From a checkpoint of a small self-supervised image encoder.
Model: 3.73M parameters, 32-pixel images, arch vit, norm layernorm_no_bias, activation squared_relu, patch size [4, 4], layers 16, width 128.
Training: 4700 steps, batches of 128.
Data: trained on capsule endoscopy frames (Kvasir-Capsule), 42238 training examples.
Rows from block 2, named by matrix and row number. Rows with one number belong to one attention dimension. Each number is 128 + 32 x the weight over its row's rms, rounded and kept within 0 to 255. All counts start at 0. Numbers have three digits each. After the name is the row's rms in percent of the matrix's.
# q: attention query (model.blocks.2.attn.q.weight, 128x128), inputs 0-63
# k: attention key (model.blocks.2.attn.k.weight, 128x128), inputs 0-63
q.4 095:136123033143104112188149129129129164087166154190118128117137072060090117118143086176104111194129167140092135141118209127171110126127105124148136096175181157120159126166133159099104143081144097
k.4 101:128111134193124130203100117105127138149137083144119151168155169121119071099209124190110084184102142110130093140161134124108159137135109118183073084154115107162135107148079135111126119152094162
q.5 123:117095162182076136166136129161158152138141146141177133103102191187144106112097095116126076142158141156147067127124132128120116101122118125140138108179070081090084168093147127149079162239105071
k.5 134:132105163142142125048147131125165154152123153133156113123093137128165102186127089127149162082125084122117145134049123117078126135144138134121182157102117088091095153094116122142145187119153106
q.6 100:096163087133132141071139109089112151136098134150111191086166075098110175123167157151087143186134109168077133166148147094164112171182135124088076133151158185165135114151094141086185093056092167
k.6 121:101146078138076155196123138165119118166115084096109157128163125138093161075156150151103127178153137154143077141200126132104111084156143131110097118144161161152179138140159113121076061136134133
q.7 097:134138135096126102093071151113163158115089157109101114159084164083143150131103120095074132083144146112146153065180118062109080186143132100077143168113094166078114152089164122160094140197129117
k.7 096:116170135109132153079130120126125138135089150106107104127152083117131171173066161111148115106085079163084155086069146097153150153128146119137166126152134120115138118119114121102155207103131130
q.8 090:094097113113142096147132099089137148130152144136118109134093093084085172082185170093172194106135096192142183168156120124068175108189100130097088150154110132129098158117120098113114157163133130
k.8 092:143147152135080133107161165084062120115101159156153164110150182165152160152130146078144110113107168196085115174166090131120149085149089100111150209166165148121112176155109166138122139082103165
q.9 104:155184156164120150124112180149098097103124051150076142156145208150157152182041137164149098187145130082109144114144092130103102182095139099108109093107128124103076100106175118146144136155134099
k.9 102:094110165142103158092115166136191154111173128168109124152073202137146125122085085116140148099116092076127137140120124106072126190125083165122129160071096062135085078128129150123176116130107097
q.10 092:136094143094147117136069128113173198139101119159145126122109160108113108157133134147169187103152119096111144089157088112093175154103160165119179153142082098146130132092188100125171114181159084
k.10 094:156129121110113165124166168129149104132076159122102139101092159103133143191111169126158184151106082139112127111060140147094135136172175113162178162168149087144078168076096159173134190107099132
q.11 107:065119088157080095189133085099107095164164084147145096069125107140074124106139113152172066146106175141078123108183145122110169078154086114128057127213154107148155129150160115107064114163120072
k.11 107:092151165177155125168122118106193155135188120124126176122074083127102089140188110120155117089115083081129165111153113093107171127140131087174045170148158117105084096144102135092089070119106080
q.12 082:079130204095089143094089135137118148143104121140140144120146156178121072112108101171160116075091098115189094139118080119153179150112111130119154103168096134158148097179147103165108097186073094
k.12 083:184088163115145161099147097077160121102145142104168157097092164159116154090070169089164109106141186166101145151117133155171116168111184112116122153076078137138156077175143077169125127119086149
q.13 108:113119122132129167075130105160111112162168154129092094200092185160202156179105122194112181122144122130106108167103157166201076122105124151121126118123164126145091094103069094141132097124088104
k.13 096:137130112180158168134115163171083149150169110085131039146171169149174132114140103171122122152172149083118088181106118188136139132096104180095124136109164173134142087080119155146137122169130128
q.14 128:128083140149159144124127150171166151133110142019156133175138149108198118166131107174097148121127145052113064142103123137178117110106085121142129145101163131113139104128139109109110070158175170
k.14 105:108173137179136159155132112159085150129141114084143104166194135101144069160069096134097102116111200083167105162113122180112101082152136138125102041147100193133150127145117118142101088146143122
q.15 090:074141142183118144086104109100139092169129128200098084084127128154098160153121167088203155116115121154137124101097124147069126159192136116144077102149164159125105089171171160108147162110146134
k.15 087:092136159135125109095145133123172150147171103192095164061021157152099212142124118123175199065123130109123118138116156131080172116130103091171132196122165076125113136138161139130108111113161122
q.16 095:141164066121138159154155123081131128116174166126148146076153082111117123123190142134168126145111109152144189184149120174099168132180127101179089136213163161112128163092136127078170138093161101
k.16 097:101134151151094139139131134079163148139166161179145129113106145166102148138167131106162160053132080143072154195153102105080150134143128092097144180180158103154087167115096210101115153107126132
q.17 116:083109061148128097154163099150129095134124094112157120112175111126086117063183110106171088139100167173066078154165202117088139049168113146100132133125146135096147151101161112105052104161075122
k.17 112:101139114166145100166130081108155134135165095121137178091147118142135097138204124126110082142116113111138109094171176106101195128111150105108018090136169176132097108134131101079118073169110100
q.18 144:154191104095143149143145123105109152116121159153111172146127082077117118144110111140062151103140155123098163163131133109144175181124123131122122160115185168151135083168088174133184091044157187
k.18 134:119144079168107131219134160166110100157151112140110125124175157104089116073139109151134120141149161098119079122202128115100116127151105116113046124095161138140133131108136138124082101107141117
q.19 108:149156115093146138083133128159154144166136130032114179169122164134173167104174105128155188093130093128167063144142120094131135079099122164137159174077171149130116096097119106083140089102126191
k.19 116:089152100162078135181127146113081140144139093071147131171175114146122098160094090160139080145152186121130109119134152178162135109112087159078144051144171195116179077166135087087083126158137122
q.20 098:098133107166126102153155115171124152109159189149138115094168153174062097127137093113205133133166178114111106134159194168102138102189095150111143079200141148125112168159156106135110131118103115
k.20 106:140106147175109149108141084152192153146154141097145114110096122140132075083213130137145104116155099124143163175111141107096166117076109108119044144129133096132079119126081102108121070105127152
q.21 080:134184169090114160063121121173126115173115112147109103197108167140137161183155130109173152146176101121103134194111103154109119139077157105165142100155156112125134105139110091152108113112097096
k.21 085:126165058120133123158170083147142144156136054130106060160130135182110127095146080111156106115113103081137118185104129114093134136109081138120102163087148070111096147135125109145138020139157114
q.22 080:060164100110096127105108099109153148126138136194086164132144211168121170179223183113180177110116179141158080157124108088132102120104124110072134163115145129141114104095166094145171148153092099
k.22 084:080122131183135130165160169114070158112106062172084097156053178132150183124125175074186117123164107113159063178123150097128133169161166093065126132109141072078148108097148112090114073158149148
q.23 089:108112061147078153156096126129118125140094106079145116073122063126109112071153085109104092122152159118146196152177127082100127165102096153170106097140169101084165162172126175087114110074134151
k.23 091:159120150062147141169142135078176099148077203122107155094191055127116095171130121161129110091132115157116159063173091107105163084113143109131085145107160127097159151166099150147109161140158064
q.24 131:102100047184065138188143137119119134156137139158214126094158067135092143055140091101154118198113143167124105150156167163133117107166101121119067114138140128126128109109178157104043110163095114
k.24 114:160129139176135097139111123125142105130112155135189184092103050131104079133153095158094115139089147110123136112131157108084157156142093101149017093114179119099106112168091165148077102119120110
q.25 105:168151149165116147088145087159186131136101131040172098105124163140156149125140113118115132123124106135109065142151119114131098100108130118151158139076129129090103094145111140104100080107110176
k.25 100:102162117113115108152173126152130145178099168076135157157207136104176085112103130094121143175137180140158167071134139180150144064117158169107154055091116189101159097116139106108174157124099097
q.26 103:154196141117173173137152167157095097103122127132092114206143112132173152176148128107110175106114162098120166106118127165154093167080105137136127171078135128106165106168105180168177098120143159
k.26 108:121131078185118133158182103153129158113123115112137113184170144124145110070149139166110163156164138100108077148161108144135092094121130158099076045106107162164153130125142167110147067117128156
q.27 077:137072092125074139105155164137102158183171164113104134096181146120166151083106069126076108114180088113164138102149127138177178114072181087133085132134115147148085145087124095195154134173173162
k.27 077:141154212101171088139134115108097108096084131083109127190072068103108080099071100084130119083122096154158147078143077172173081178095174139096154116138113163121113114102096133118154130154124113
q.28 095:092151115102113129129124174127092123123154169175093120173097112080157137117112134116148109173102115114154187183099093101100171192088135150119093171116143158175151135182138170097108130111075106
k.28 091:096132096113153104166125176158097192127109084084093138131142169149082102052162131139109156118151117094074135098170132115114132117100085068089067123135109142135166080145138174149147107088141114
q.29 101:108145161100115100090045090157119113129130106121111154143138185110168105137101143121144158061096145103114110139171099113126078084158164151095175138131074131112076180131167087176089143199124080
k.29 103:162155126058097159102106099104089115104072188162163138091096145084146144185075123107131129131082147121167187141105137092136127151148143111083188139155106128129133171129153084152151162115120089
q.30 088:110166133084183166096183160165093128169153136125064158152136127136118127171165103137109133105109112152119167159104107137172123110114124134087097106147202123172117084093133105167157138104144192
k.30 118:089141112186111141157138131171115106146185096135101063134147180169114175083140107116150085167175163152141063149147103112121137106137097150119129137127096143118179130142114104150073091119106119
q.31 098:106086116179113088120093149091166098096102083137195096131088107175115099076141139140158131133086130182180073125119105144108085152132203122107138142107078068070123152107140081153079116185119111
k.31 118:123107152118171091039158124113090134151078127133136101101085077140117130138099149091122134080086098143149167105090121133141151175162142119108179125119130124133102118093167142153124165144154127
q.32 078:090142088121136110162142175133193089157216128159101059076099147095157156087104174108152126131108126150183118148117175167151089104161135140138090108158124157144148178159085102110096158088160140
k.32 078:145117064176107108143131154084153198166141084208115134145047192152112095183173120132124163151172076134120079163141101122134095183091114148101159163156139109152118087105106162105148079126149057
q.33 120:122075079154138098180140107090159137126138124106199154059120123113087098096149090069203125141149169130133144128162181131098156028170128142128083102186143160114114112148169113082073145123083089
k.33 101:089118144118091119173098107146146094137126161103165173095121105130123129120188153129168112134111131154181138141180133168161157153153086077166025136170180138103137183110137120095093114180088155
q.34 107:160136038161081129116152094090162152133142140122200187139165108155114089156131097139155096135112125124135107135121205168105101032157128152094146075147130112159132137158202123122118093151145102
k.34 106:157157108166145143188156139102132115177138120090138152138113096143166100136201117155172099192164165115187098116121164159103174100094136142120064062101199151153126109153107148125062110169120119
q.35 117:142136120162151127179160185148089108138155147215142127123155127113114101109096118167127123188150107088152154152101136172138147160109088141168117106188163127107137131175129128110158109093113090
k.35 109:150145104179128160134096133121111126127128085143164135101065137175104146089182123164157139088164119112103093173136096147098126159066087127172111140156138070089121124109104169116148096140151093
q.36 089:066091110160095129154124135090113080142116151154146111162131099164088118121137156163088044108141093143133179119133179148136176143111108073154138111154101160159100101134179155095091130101122098
k.36 091:134087133142102163130078096094113170092177101120181142063150159188115136080183092131154089059148160137107138134173149139132163109095139083154161155149090126108144108139098191113142135090189129
q.37 094:141170187143156115118148152163124186160151074144103136155099125170124099068122112085127168103072099126160087125146077116137156122135177120123103114073111167153136119154140154162126125169126115
k.37 082:089131058144115101138178135102195156160117121119150058129130193157107162114081173133112160157059172126153105098144093159157124113091095110163167138134083109109146114108140090152181200175139120
q.38 099:110144176154162081089049093122140127141103145069080143089078165130160110134136144123162150051089088082134134069125148111144115078108173166080151133077097081106156118126101079110163129155148100
k.38 107:135100119114177145095166099138116142132076185163126075120146129140149144152072136098137153149082107112130130164051106147145091111156131161113232114155084111125089156143157128137162145163160118
q.39 102:127139147144101132175118100131127125091088107195156146103178086124117111127087152139122063155184139142112193046135135168093094175107104110191116089153099120089115151151139130114130162185115083
k.39 110:126112175137123091075055128119151135095134132132158144089070126154130168144128156114122132071129099099081151120080112157148160193114125110170117141129104072100128137078153145151166181082118139
q.40 101:106089145119121190210191140203164133128153183119104164182089139132154057137156109154107110162135124098090129140134131189166092098119074154146098112109168146157127107142083083091070115144098117
k.40 092:170129085174123108171124174138109152134133107102145154093137150113149080101179162183085076078178144087093132179142152127142100131099122142181055063129095135100151147118090157151105026163100142
q.41 088:146134143150132093070082116142152124162082101115128125093132174156081178100129162083160140055096105161125085111088038128140099094172169121090122177136107101111141140095083105114158103165112098
k.41 088:151158146101096116060126133138079151128082111176093077120096106157117164190064144138124141134124095168121181159109118089140103102140174154130213191169167086081134164128182115151132146116109108
q.42 119:159195134130174156158142100142108151119133122204093151150144130117141111141146153124064148119114131100142135137136109168116142153141089168143132110141141112167136087121091153136179118035100171
k.42 121:103136110200100152211099147177133116151183087114154124122141172109130160082159157165150104153165115096105071157195108152152127106138115163155087117102092126150174114111100161110130108112119142
q.43 100:063164115112158125091138143095095151141103064128146160110098082099148100146144109086127077147145117183138175141177065045165154110183139114137073100149101121167136079113145145154164132079147157
k.43 103:135144141097120147155106087166102086088108086100160141117158126137078162172145108141125097099086157146100112077220137136182120111179168114119199131089109141099158117099131124138072154125172157
q.44 097:127096107133107104094143076110186126099149160097181140146155116163182139109161121067150118139100158170137074142117148149120126028172095158116094108116179121143147084139145131118136078127091141
k.44 093:116160134162095096153176076108126148166107167130142154152133115154162067127115096162135096139111145111134128142164104127138167120122089098169038101114195194137133125121136063125083067146088164
q.45 091:168158161081137153098088145127145113085116091141082098102113174120149132139110169185090154106124132149200140096109115106119085205077176110163100131155069081117140127145147138196109178164132082
k.45 104:144162127117147127062123135080135147087143151186074095097059109131107119137057119108103142122100128127137135101116117092101095185091154147158187158174126134113067172109153112175153204091129097
q.46 107:153141119131167100172114143176107088119142136146101135137162191164076070150113102090180140157124114086094168114071178198099156188146138130124130119214140136104114155131148138177171115136147110
k.46 107:155076186131131105085083147162155100153129138171084110097041159129090137154171141163155159117150088085140162169067130119139091150071162149188150151118168072114090134094132156147151101161149121
q.47 085:109116131086152137088128104132137166141213151115091146124154108164206124132179121166182174130188154097143141209117191122105158119107153185115187121157151168177114155144115075126135112119164126
k.47 085:180079116148151170152104116194063097169133070115099139111130174143147087147084150107119099120123187129088159202151074163167104142153077160126169176163160128118116133092152139092132059128101123
q.48 144:122131051167074115155148116117122153121172160116186134069160120173067139064133097122186137159112133173112080125170182110137149079150151126100093065136109127101149153149175155128084097185083110
k.48 123:102099122175130094130121090097165110172132146115159185104101083141117048131199081125120090176113130132180122131164146127064129136139151120145041095121167110090073144151103144115111078133122131
q.49 103:130155090101093140174138133130088080111144136127102172104165103134092153145128109178132095160157143073093105137102154137187121196100075155174103089136157129146108103104153131161089157146100116
k.49 101:112148139132164095194096162126090137089171146117145170113085155119088110104180079182088106061171069079105106128156102128088111135144158102174117149138077084128104121123173249145169135133137147
q.50 086:139141172141118113142165150141105107093139141205082107133137142138116094146102105121090044150217091084094130174082097134118103134104081160116153166146179103135071124103148157141160138113086111
k.50 098:159143135168154123089161153123127123146167155128109141146057195179126131150177119131101133081122060079079170179106098108128097159125143169160170178108126143146106147105115173173148085158144115
q.51 089:152140108078096145153110119132109181107115123154126105122093048046068115105140153040121102139114149155143120073103149070079141107146155168116109116168173141102119079118169194147107139121131125
k.51 090:117156115080128113141155140070137110169138135128160159176189135097196163152147090141107156135112133160163175061119080093188175058176157115145111109091158147126169136089160083153124190121161129
q.52 091:166125077156135195119143169196101087096128101177134195195124144095124076149160099110105107217161156141122155137114140157123160168120081131106111110136144160093138165116115162117112068125077106
k.52 083:115138115159144139208087108180136160108112087102159109138115167102158057137158135168088085096172122141092097112133154144114118149095128134180096112140137180129084090176168134104085090126128173
q.53 127:069090116153124146169163137112115107130137107199178114087175158135092087111106116119116102142152139173114146122163194175132126086153128116160115106239097139139148128122141150129085113147090086
k.53 129:159118173148133126125106120122202116125144120136143151104068135124105136117190135167130123064122110140117112105123158100119117152095156110119037181110162132145115120115090185166123092114171148
q.54 096:131131173185153168198100118178111085118133161108096152118153157146181127166103133161180129201190121098089100189115160196117112099150068171116104114193174163146086136108129108155148062124108131
k.54 099:136093175131166126172127120152114104124193087114129108108097165157139091120145101174132118105132100074140128170170101186118139124115088161117140175168159131116068162091107146117170048142104090
q.55 096:162131131111151151167166122093183135136114168145179179069153031143132133075127141124148128104130110196085133099156136119095167101145110059120080116143136084114180187105118151112042138164129148
k.55 096:168105106112112129133121099116184133130109210135160122137193102131064167115182156103096110116159070144078190103140134087123200154103109131146083143137100143141111140187136141078107194109186082
q.56 081:082132099185157163159094129139120117165109095156109162078122089093122101104082146075104066147101108094174152094100198181123121118162111090096111103192128110163130115110134142077085123144159089
k.56 081:114124126141098115100143129098201106139134139161166192058052122149076145101142111103136067079098096073108170194116163120169132140113081117123168205118123082124111156106110122116151147113109147
q.57 090:176142118125128126074129144111156197099060130082082080102117124083163170126169148132121195146128147195107095096130115084113109162160189123064159115125159141130163126099108134123148134180100181
k.57 096:106133118133141103131181111153107090132103149146111122177191076085157203171058156085128138195116157148097142134132141099095088135185108149087139153099102104149188184083142077103146181127128139
q.58 091:137195145101134109116122102166086124166167047136054132155095134195116089178052137110097195095162112114112101108144106077163090131107185118086165142144158150165145120136137100183141121166160147
k.58 080:136165110113096133108159139171101107101114066094099077150127179071174076137104101138104091116108156167078139134122122186154041139131142137075148141114123192132091130129104100172127109099088132
q.59 082:093125191141095083108103104103165135155148138153069202135153141138101109135088177094126192159092130156142154122103099122081149086166069091141175112126094135152118122129125142176161074175159084
k.59 081:140113132172138105129131078071107139142163087118151116153062150122140201121111184142143151134085099150178138200062137157170170149134083110174155132150149148122127135191085149181082137151135145
q.60 113:146115158092109122071064102150137136162138122064139093081104182118130166132127088147168171068084101110151071159116131125111167089113161170128139170094094102112109096127145138130122145176137128
k.60 115:095167098082129099124146104093129160138133143094117085128137146118168147136065132079150138184096176171187161152097131119135137083160157115075188131114153175119120129142129095090121136140113125
q.61 116:135120146121092133129079137110103151154112103099118104141076186201105143118122174111166091090122137147148150078075094114120089119090152133158149110111094097071067146084148075144115186183144066
k.61 124:165100141100167100047118154139107170122095130109143115126072114103119164147098146079126145081126083138136155108088139139143110147127154155119222175132133080114131150116130168173170184117136106
q.62 084:100159039126112113150118139071105072135104178153134139079113049082131117121182084141109095149144150183114152146148168167094109173148088138117140107193097096097143187101165172141143140145139093
k.62 095:107136164119110086128096136112111133135183137145102116113103102116082116135168158105115162097138074129126131141127149110055202155124093154175073184160145095160102162140116191093097133121126153
q.63 074:168115152135158157118100080140151079136087105157124115172169114118106066114064168161148105152152164114155147110111168174186139133058158149185072111115150104104172090159131139152141109179115140
k.63 081:126186204111184118125082177129125118155192148094164168075132119171141078087114130093087105143174138112094088085105127181097093157117100143138137178102154122091134094162110128144204136127102081
q.64 083:113182126127064128150162117121075124138101174146138148120171140164156145151123121119167138168126092138077042115099091102106069184065117116175098097112138157148081117148145154098083192105181131
k.64 085:134123161112093115079086150079131175155138151094177158166138080151103088176088126115145120117128094109181107107165080092108088150102135155136127162091112176138167102116080137090106145141177124
q.65 081:061135080120156108194198141093129155158145127089178152141147160123138154171129119143249138117095117151098055131118152131108091131116152162151073105095173130120175113150174152113103125147109079
k.65 082:073098178139140136182131152116153109134134144122088091146183103085123030139075125147132087077082141164173121078125166154112093101112148156126075129176183198138138079144118106122170089115075149
q.66 088:154076055107156124080151141164074127093092142171108170147161137109174129161101072167174168096118128101170121122131086076131126104139126134154114155145114142149169103144164206053145169169167131
k.66 083:123163079121160166154185134152137153071150139125102164115171132158100108110105133170138100132107145168074150170155096090131152094145142140106161111184124129122122141185135182121138149162094117
q.67 113:121108149122082093095163134123118107133126120146129132116074172158149112173145152080157068139128084118170100124129159118150128095165177122146121116147086116091111161093146059158113178211131100
k.67 128:175101096158104059087124144135109084164103122160116095089080146159142177155154135083147134188094103161096106110120119085068141108127113132092110204180151137084130122098124104091144151155097099
q.68 089:151184118113117105127196161162147120149133121149186131131169137137161077115172140095216202135153171182128083104114075136112127143159103158168137139065148093081075168113159151156120101136160129
k.68 088:062099158093073127157162087127149135125144092081184147198156128109175082112172170094133088150096168165185150095119109158100118149149130130128154095116119112162129170132102064166106074124150135
q.69 118:182195129121180170117144132110143147086162160134089118092114177094079149096150134118146175138119094123126164153080166197170157091160066146109153146081098129121139111162165182170113136069165113
k.69 116:157110148117134142106101135179114127114095151175139105101056139098123165119121175147170114143131074158105067114168155178088101073127105144193117129131126119111158177126129107128089192125158096
q.70 089:116121113079170080113128112127111154099106186139087146156104099098125113109139155144028128137199153156205146074176105108168166138141098139112111144123094167109110168123085082148110162153145141
k.70 087:069106128102124084143086089088101160111082093172142111088125134120114128103157122109091139130136184128111181147086109136119141173104161080083145126091141102196196079142119114146152147131169188
q.71 082:160087086118147142145037088126064109091123104137116171121144121093096117166130135094111091152088132112130092190092153068143151163160082119074107151169182126093122132138153151154122183119067101
k.71 080:184165126156172116107167169156122155108150161163134107084101171089085110174145162115089108117165170144088133070133097081157125129109140126083163128149168094160157120145136137092166130073158174
q.72 088:171146121146169088162175147169189179152100130076134117124127143057097072148101117144161114135114142145137112140092137094181153058134132164127154147106111140067115173123147111066140114117078161
k.72 080:180147140168180116120123152142130143154095124061172093137092061063110103129114140105123112164111179165088092161101087127153061162171100128179105111089168166101116070116146092130111143172137136
q.73 099:216121138130148159089135167132082152141125133127166177135109116108180157201119116169144172155067111138138109182126113126110104185102066091156114170150128147083157110141168175106091136091132085
k.73 113:095125047129129149141095146109101207088072147182115135072097114106161101122113138143129155099116097152088171150105125137149072145101101175130164150101105137106173140123135184088095148125150101
q.74 103:130111108163147125147072092104142171154076163122127123094163181093149128123098111151183108107119094138074100174142178178100091141091092145173129122070116163145167180147180148152136140142120119
k.74 100:105124119166131181147140120093084150129152147161191120164100102134219043162091142145100132083138094105083190104114110102158100084105131128115114084059122133171136096111098132120144141154143093
q.75 095:169110119112142114127155098112123169153133157130106119124140092106109163122100103110138140152115112169171142098106090147109187179092064196140074133089178183143085065119112161163186064054164138
k.75 114:101136140123160167140113115153132148097140098126131132161212104122175099097091148170079108127149160075161153128147096095196131109086122128097105085079147180168139101107117163190157123151133103
q.76 091:079048112147113102110133119101085124151183103176164138126126129134162151116085140159107105117117148141139091094149158092109159166121150088161125101162091160159077171129132105073107136116108143
k.76 096:140108171149121130106119166084117096147163089102091086151192109090114104118129148128122089162110168093145140084146143080152109126118133142128116145167142176186119079123125105119198154099127116
q.77 119:086129164152061166123193116100165128143185086147169129147115132116096159115130125122137129153128140171167112074162090037125112073124137136097135142166152112097155128107113112140123124139148154
k.77 104:177121131160154082090129127150148084161188120080078085111151127145091160170136137086102124170058105175159137125083095134116164111129124119154174129168152127085099115132123137082144156110076180
q.78 085:107135132110084105136066133120155151133110115077100147129155091086183183141110128193049101137079168050141136117181105115116167201141098174095117120137078091140097106153141179159136165166123106
k.78 082:179130115109125174116121089129131090047125188142103188063158095108056077142134171103176088114172073086095207106144170131144184102151122130092120136108136065144126167145167129120156149161145111
q.79 109:129101090151138122128157105174103108120142151134140156140095156148166131123086094177146136151124090108072045184103126138100126150117078116170136112118169139095144171160155132103141154129163088
k.79 098:158110110104181142091162107151146201121095102140164155192187131100149061087091161160119090120180180096122139131115172167119102103156113089128131133119134136120096170099139172177148115149168159
q.80 101:148137132138116161129100141123100167154108106158114113116132085095111125150188127157086132069136107116150125158136114046108121135142177133151121124154145161095101149118113128058141156091101112
k.80 092:078121073126151108112107117102085146085088170189111149101216177151112103101092159153106124103108106187142095156131138083158096162137147130081166093144129066151194089133144182114154155129169101
q.81 115:047169145113100174140143095141141133143157114127164124118119099150076133103105139098175081146108139163172090098142080065098099071131158136084138131135110138122093137122091105138085114147133155
k.81 099:155140132099200108076191169156145063201167102129087126144150126089095130130159143102145103159045171163159127059107146105094114137137157111164154161165149143122079103117127134115197129106085193
q.82 100:165183058088116095121139059139115139122139166074135148110155135058119090059159100141102146129094156121138125153131135121141124156092143196070072071137150152162149110106131174140135127113111192
k.82 114:095146163093161169155132163133129116116136108092140114138205136073107104149093157173089143065193195074128079131132122157155143167133114148098144099124090146122156089116125149139177142119165105
q.83 111:058145191128142142125169131127178088152145098084110100099123079122091133130130121132102102119122152144138197119143141076121114072161189105095159132127119146130147132119071055148139074146106129
k.83 097:134103135148119093132107106180124054195131108130065128139135136099070147134107087079125107137092172153186082119113086159134147098114150107138141162176100120123176088106137092139178168100089149
q.84 087:157105209071163111137081130128111119169106059047147122108099091177148106191148158144086106082148152074176154144179117128123075133098133158143125104140159117133084153134072108137121131117164156
k.84 090:130101141116183148156083113133152151075068170127120184128072173153124149106106105104149175115152080122101112154104117137167128173150078186177194131108153132105124092146149159089119106091178155
q.85 093:184094098092182101141126106124102165103084163100112108093136133155149140122166134153157177145140109101109102168151093219151139107143110172165112092131171116084160135113172153165147170066180104
k.85 091:133086120129087108114112160133100149142119169191128169156109118144151136089116148155153066121172077136129066138144131102109115063123082148115133105036135094064171139112113173177139126096174125
q.86 091:177119162084121118120123150163107155139145098133179133150106098134139150141075076119067056136175142090109157090117151086196087173071112106155114116186123176091116103153087114176104098144182149
k.86 085:156144126180146149156108084152157152155110076147076184103147115219149112097122095143086084146191148114122175154120068099182194095109152163198143128137161101170115154155125142120087110091096172
q.87 100:063101201073116142086081150138128124146149039151114097094104149182141141102084143130112111123148137135126159064118115101082108144181161136111084164135164109140105149156107140170086113158132145
k.87 083:113104178172165162146129121136185083170162104062091173131112136190067135142153095116141177158104178134104144125130109096144096133156147170117129181196165118162120084116115092133156075166153169
q.88 090:100113164127130107106120161083136128114118165114106162113115092135113165099118102122136134132186143107131238131114115127131169111134165151096123158136172110168113143124091107199154061150110156
k.88 078:181088200129095128159096146096123154148129140115151117151054106112085141148157128083089129132121145181151144096144154129184149085090075161093164171118136076136142115156157085090106157121095163
q.89 073:157150159115092112142144158109170081074147195159164156220139087152147119101130085116089168129126148144116193155118230140171147116117166143114171105089135150141098131121115088161136066118089110
k.89 080:125088146161087148113106157176177044172103094091144129103157180082151142118114090126126067164084114180200131134066155113132156163095175148121120088130162129170116098077141105133116107114101146
q.90 099:110079192093191107084089116162110116124070167082110120143154063122153148096131146166052137088150130133130153139156163040132109146120170137158132161143099146155125151160099149166116175125170119
k.90 101:110090147111134162165108130105050122069130095139130092106123163187080127120161152149098138098107132161082158171105113091163085139110103150140156086165107081162194135151144176127071163111111100
q.91 116:126105072117118072134165146086207071096066181111131112199141095122188120125153114090103131140106152180123186152121127135152108115086145123104088088155150153106095123169140121118097161113165137
k.91 101:112106130104168104142170150124112146128120112146159168161190119096162138103141145111103135120142211108174125158146150111162142179077140122098148084172163166189135114134150177140154119149147133
q.92 113:114152113124128144185151098081126180092108109137155150082166146133127092106158160119174125138129163140090164145113128208136160107110091164164125093106140123108149108147182134164173109110124108
k.92 111:140139153146037100116104142162176109102113154172123150146081187145149190092139179122179118181116093138146072079121078139069156066168136132157084080097114130125103161147106115137083129160145112
q.93 081:115180099106195156126131107175121117094125115043176162131153111067174113141105087134127116137097080143173109127111163141136166138095165112098169098102142124099120073100071092124118165146195149
k.93 102:047129155134169123134113138133130147135110121148122144148206144094122059118136106143119143117197143113123173161171131145173125173139167114086083097119091182114198153108143185169151112124142154
q.94 111:142080120178141124165182148164144108066143132208130104094111116149095106148098123094116085165115117096154103077144110139082124104111170056162138137148075111116142180085177101136105195197135079
k.94 132:156154122168142086087146099093121086160106145157094103092094112147115142137160111079192126192047147143091138136136172144078146114139124110149102153184164082072087123119147114095089185140054092
q.95 086:146226107151073108157083118131155145099123086164172122122098184087129159118083133124161158134119174131064079153072142110069083140091159085153132120146129162159163168153170139112196146088128098
k.95 089:112170098108150162079102087108190120103108103157183124146190140129103078129104110166162144125151127145132115150126112149129105132089147096072168104103083165162106120096127164080127123113163101
q.96 088:159148101128083119168153096117102112179214162086144156108108150118098152182124108104123174174122109108119039166168125151167143076100133161144092141136119095133106167118140128141138143110100157
k.96 081:102168082143154116100105115206110128188113144102143138115099094087195090117095141119143079122100110124125139141149108163111170153107123148151073144161077132076126094097115095158173112142109096
q.97 098:136078158187115100126164177149095102163111108108147145082121175187138144192131150116146133101106113138113104073104088094096093086144150126178122140158112087102157188098144120099137109145074110
k.97 102:146137102166108102136130122147095089110113149112132129088124158108110150112146133086141154157052127202127112139116175095130090113148166166108121146161112145066141161152164068082128122157074152
q.98 116:141151089166134111137151111117131182087112184140130148105142162092127110120130130149178145111101106135076096186131137161171155105138070135181151147067096091139102119153198183127146155108119123
k.98 095:142155150154109137129118115117122173079139114140185146105130165142194153068159193188141090124110105093144051105116137149126151069149097076159149099081125145130098157173160093160152171133135106
q.99 076:170111143117102140158082089152082113172129067129103100057120158195116165165159147178106169153148143096184136091137124079140106137169175115148155150140172126151097168162086171121120131129138146
k.99 077:207103156114176111130105116126150118151083169189126116069160158107131103084085134093107139126139151109141126103161174072081195089097106096168133205117116142136148131169164122124133142121158081
q.100 111:160147092093127144140113134130134131145076158134133139086141133072154156136173166172142190139085141100066162171140128184160123124146051137140167097120144123132138147152135143136170167042151140
k.100 115:136167128093090174128112132153140179121109151170141132155158125137117104149098099183092091128146132110138131145168112125175125133115110142139107044037108082123159172121115167169118155106188115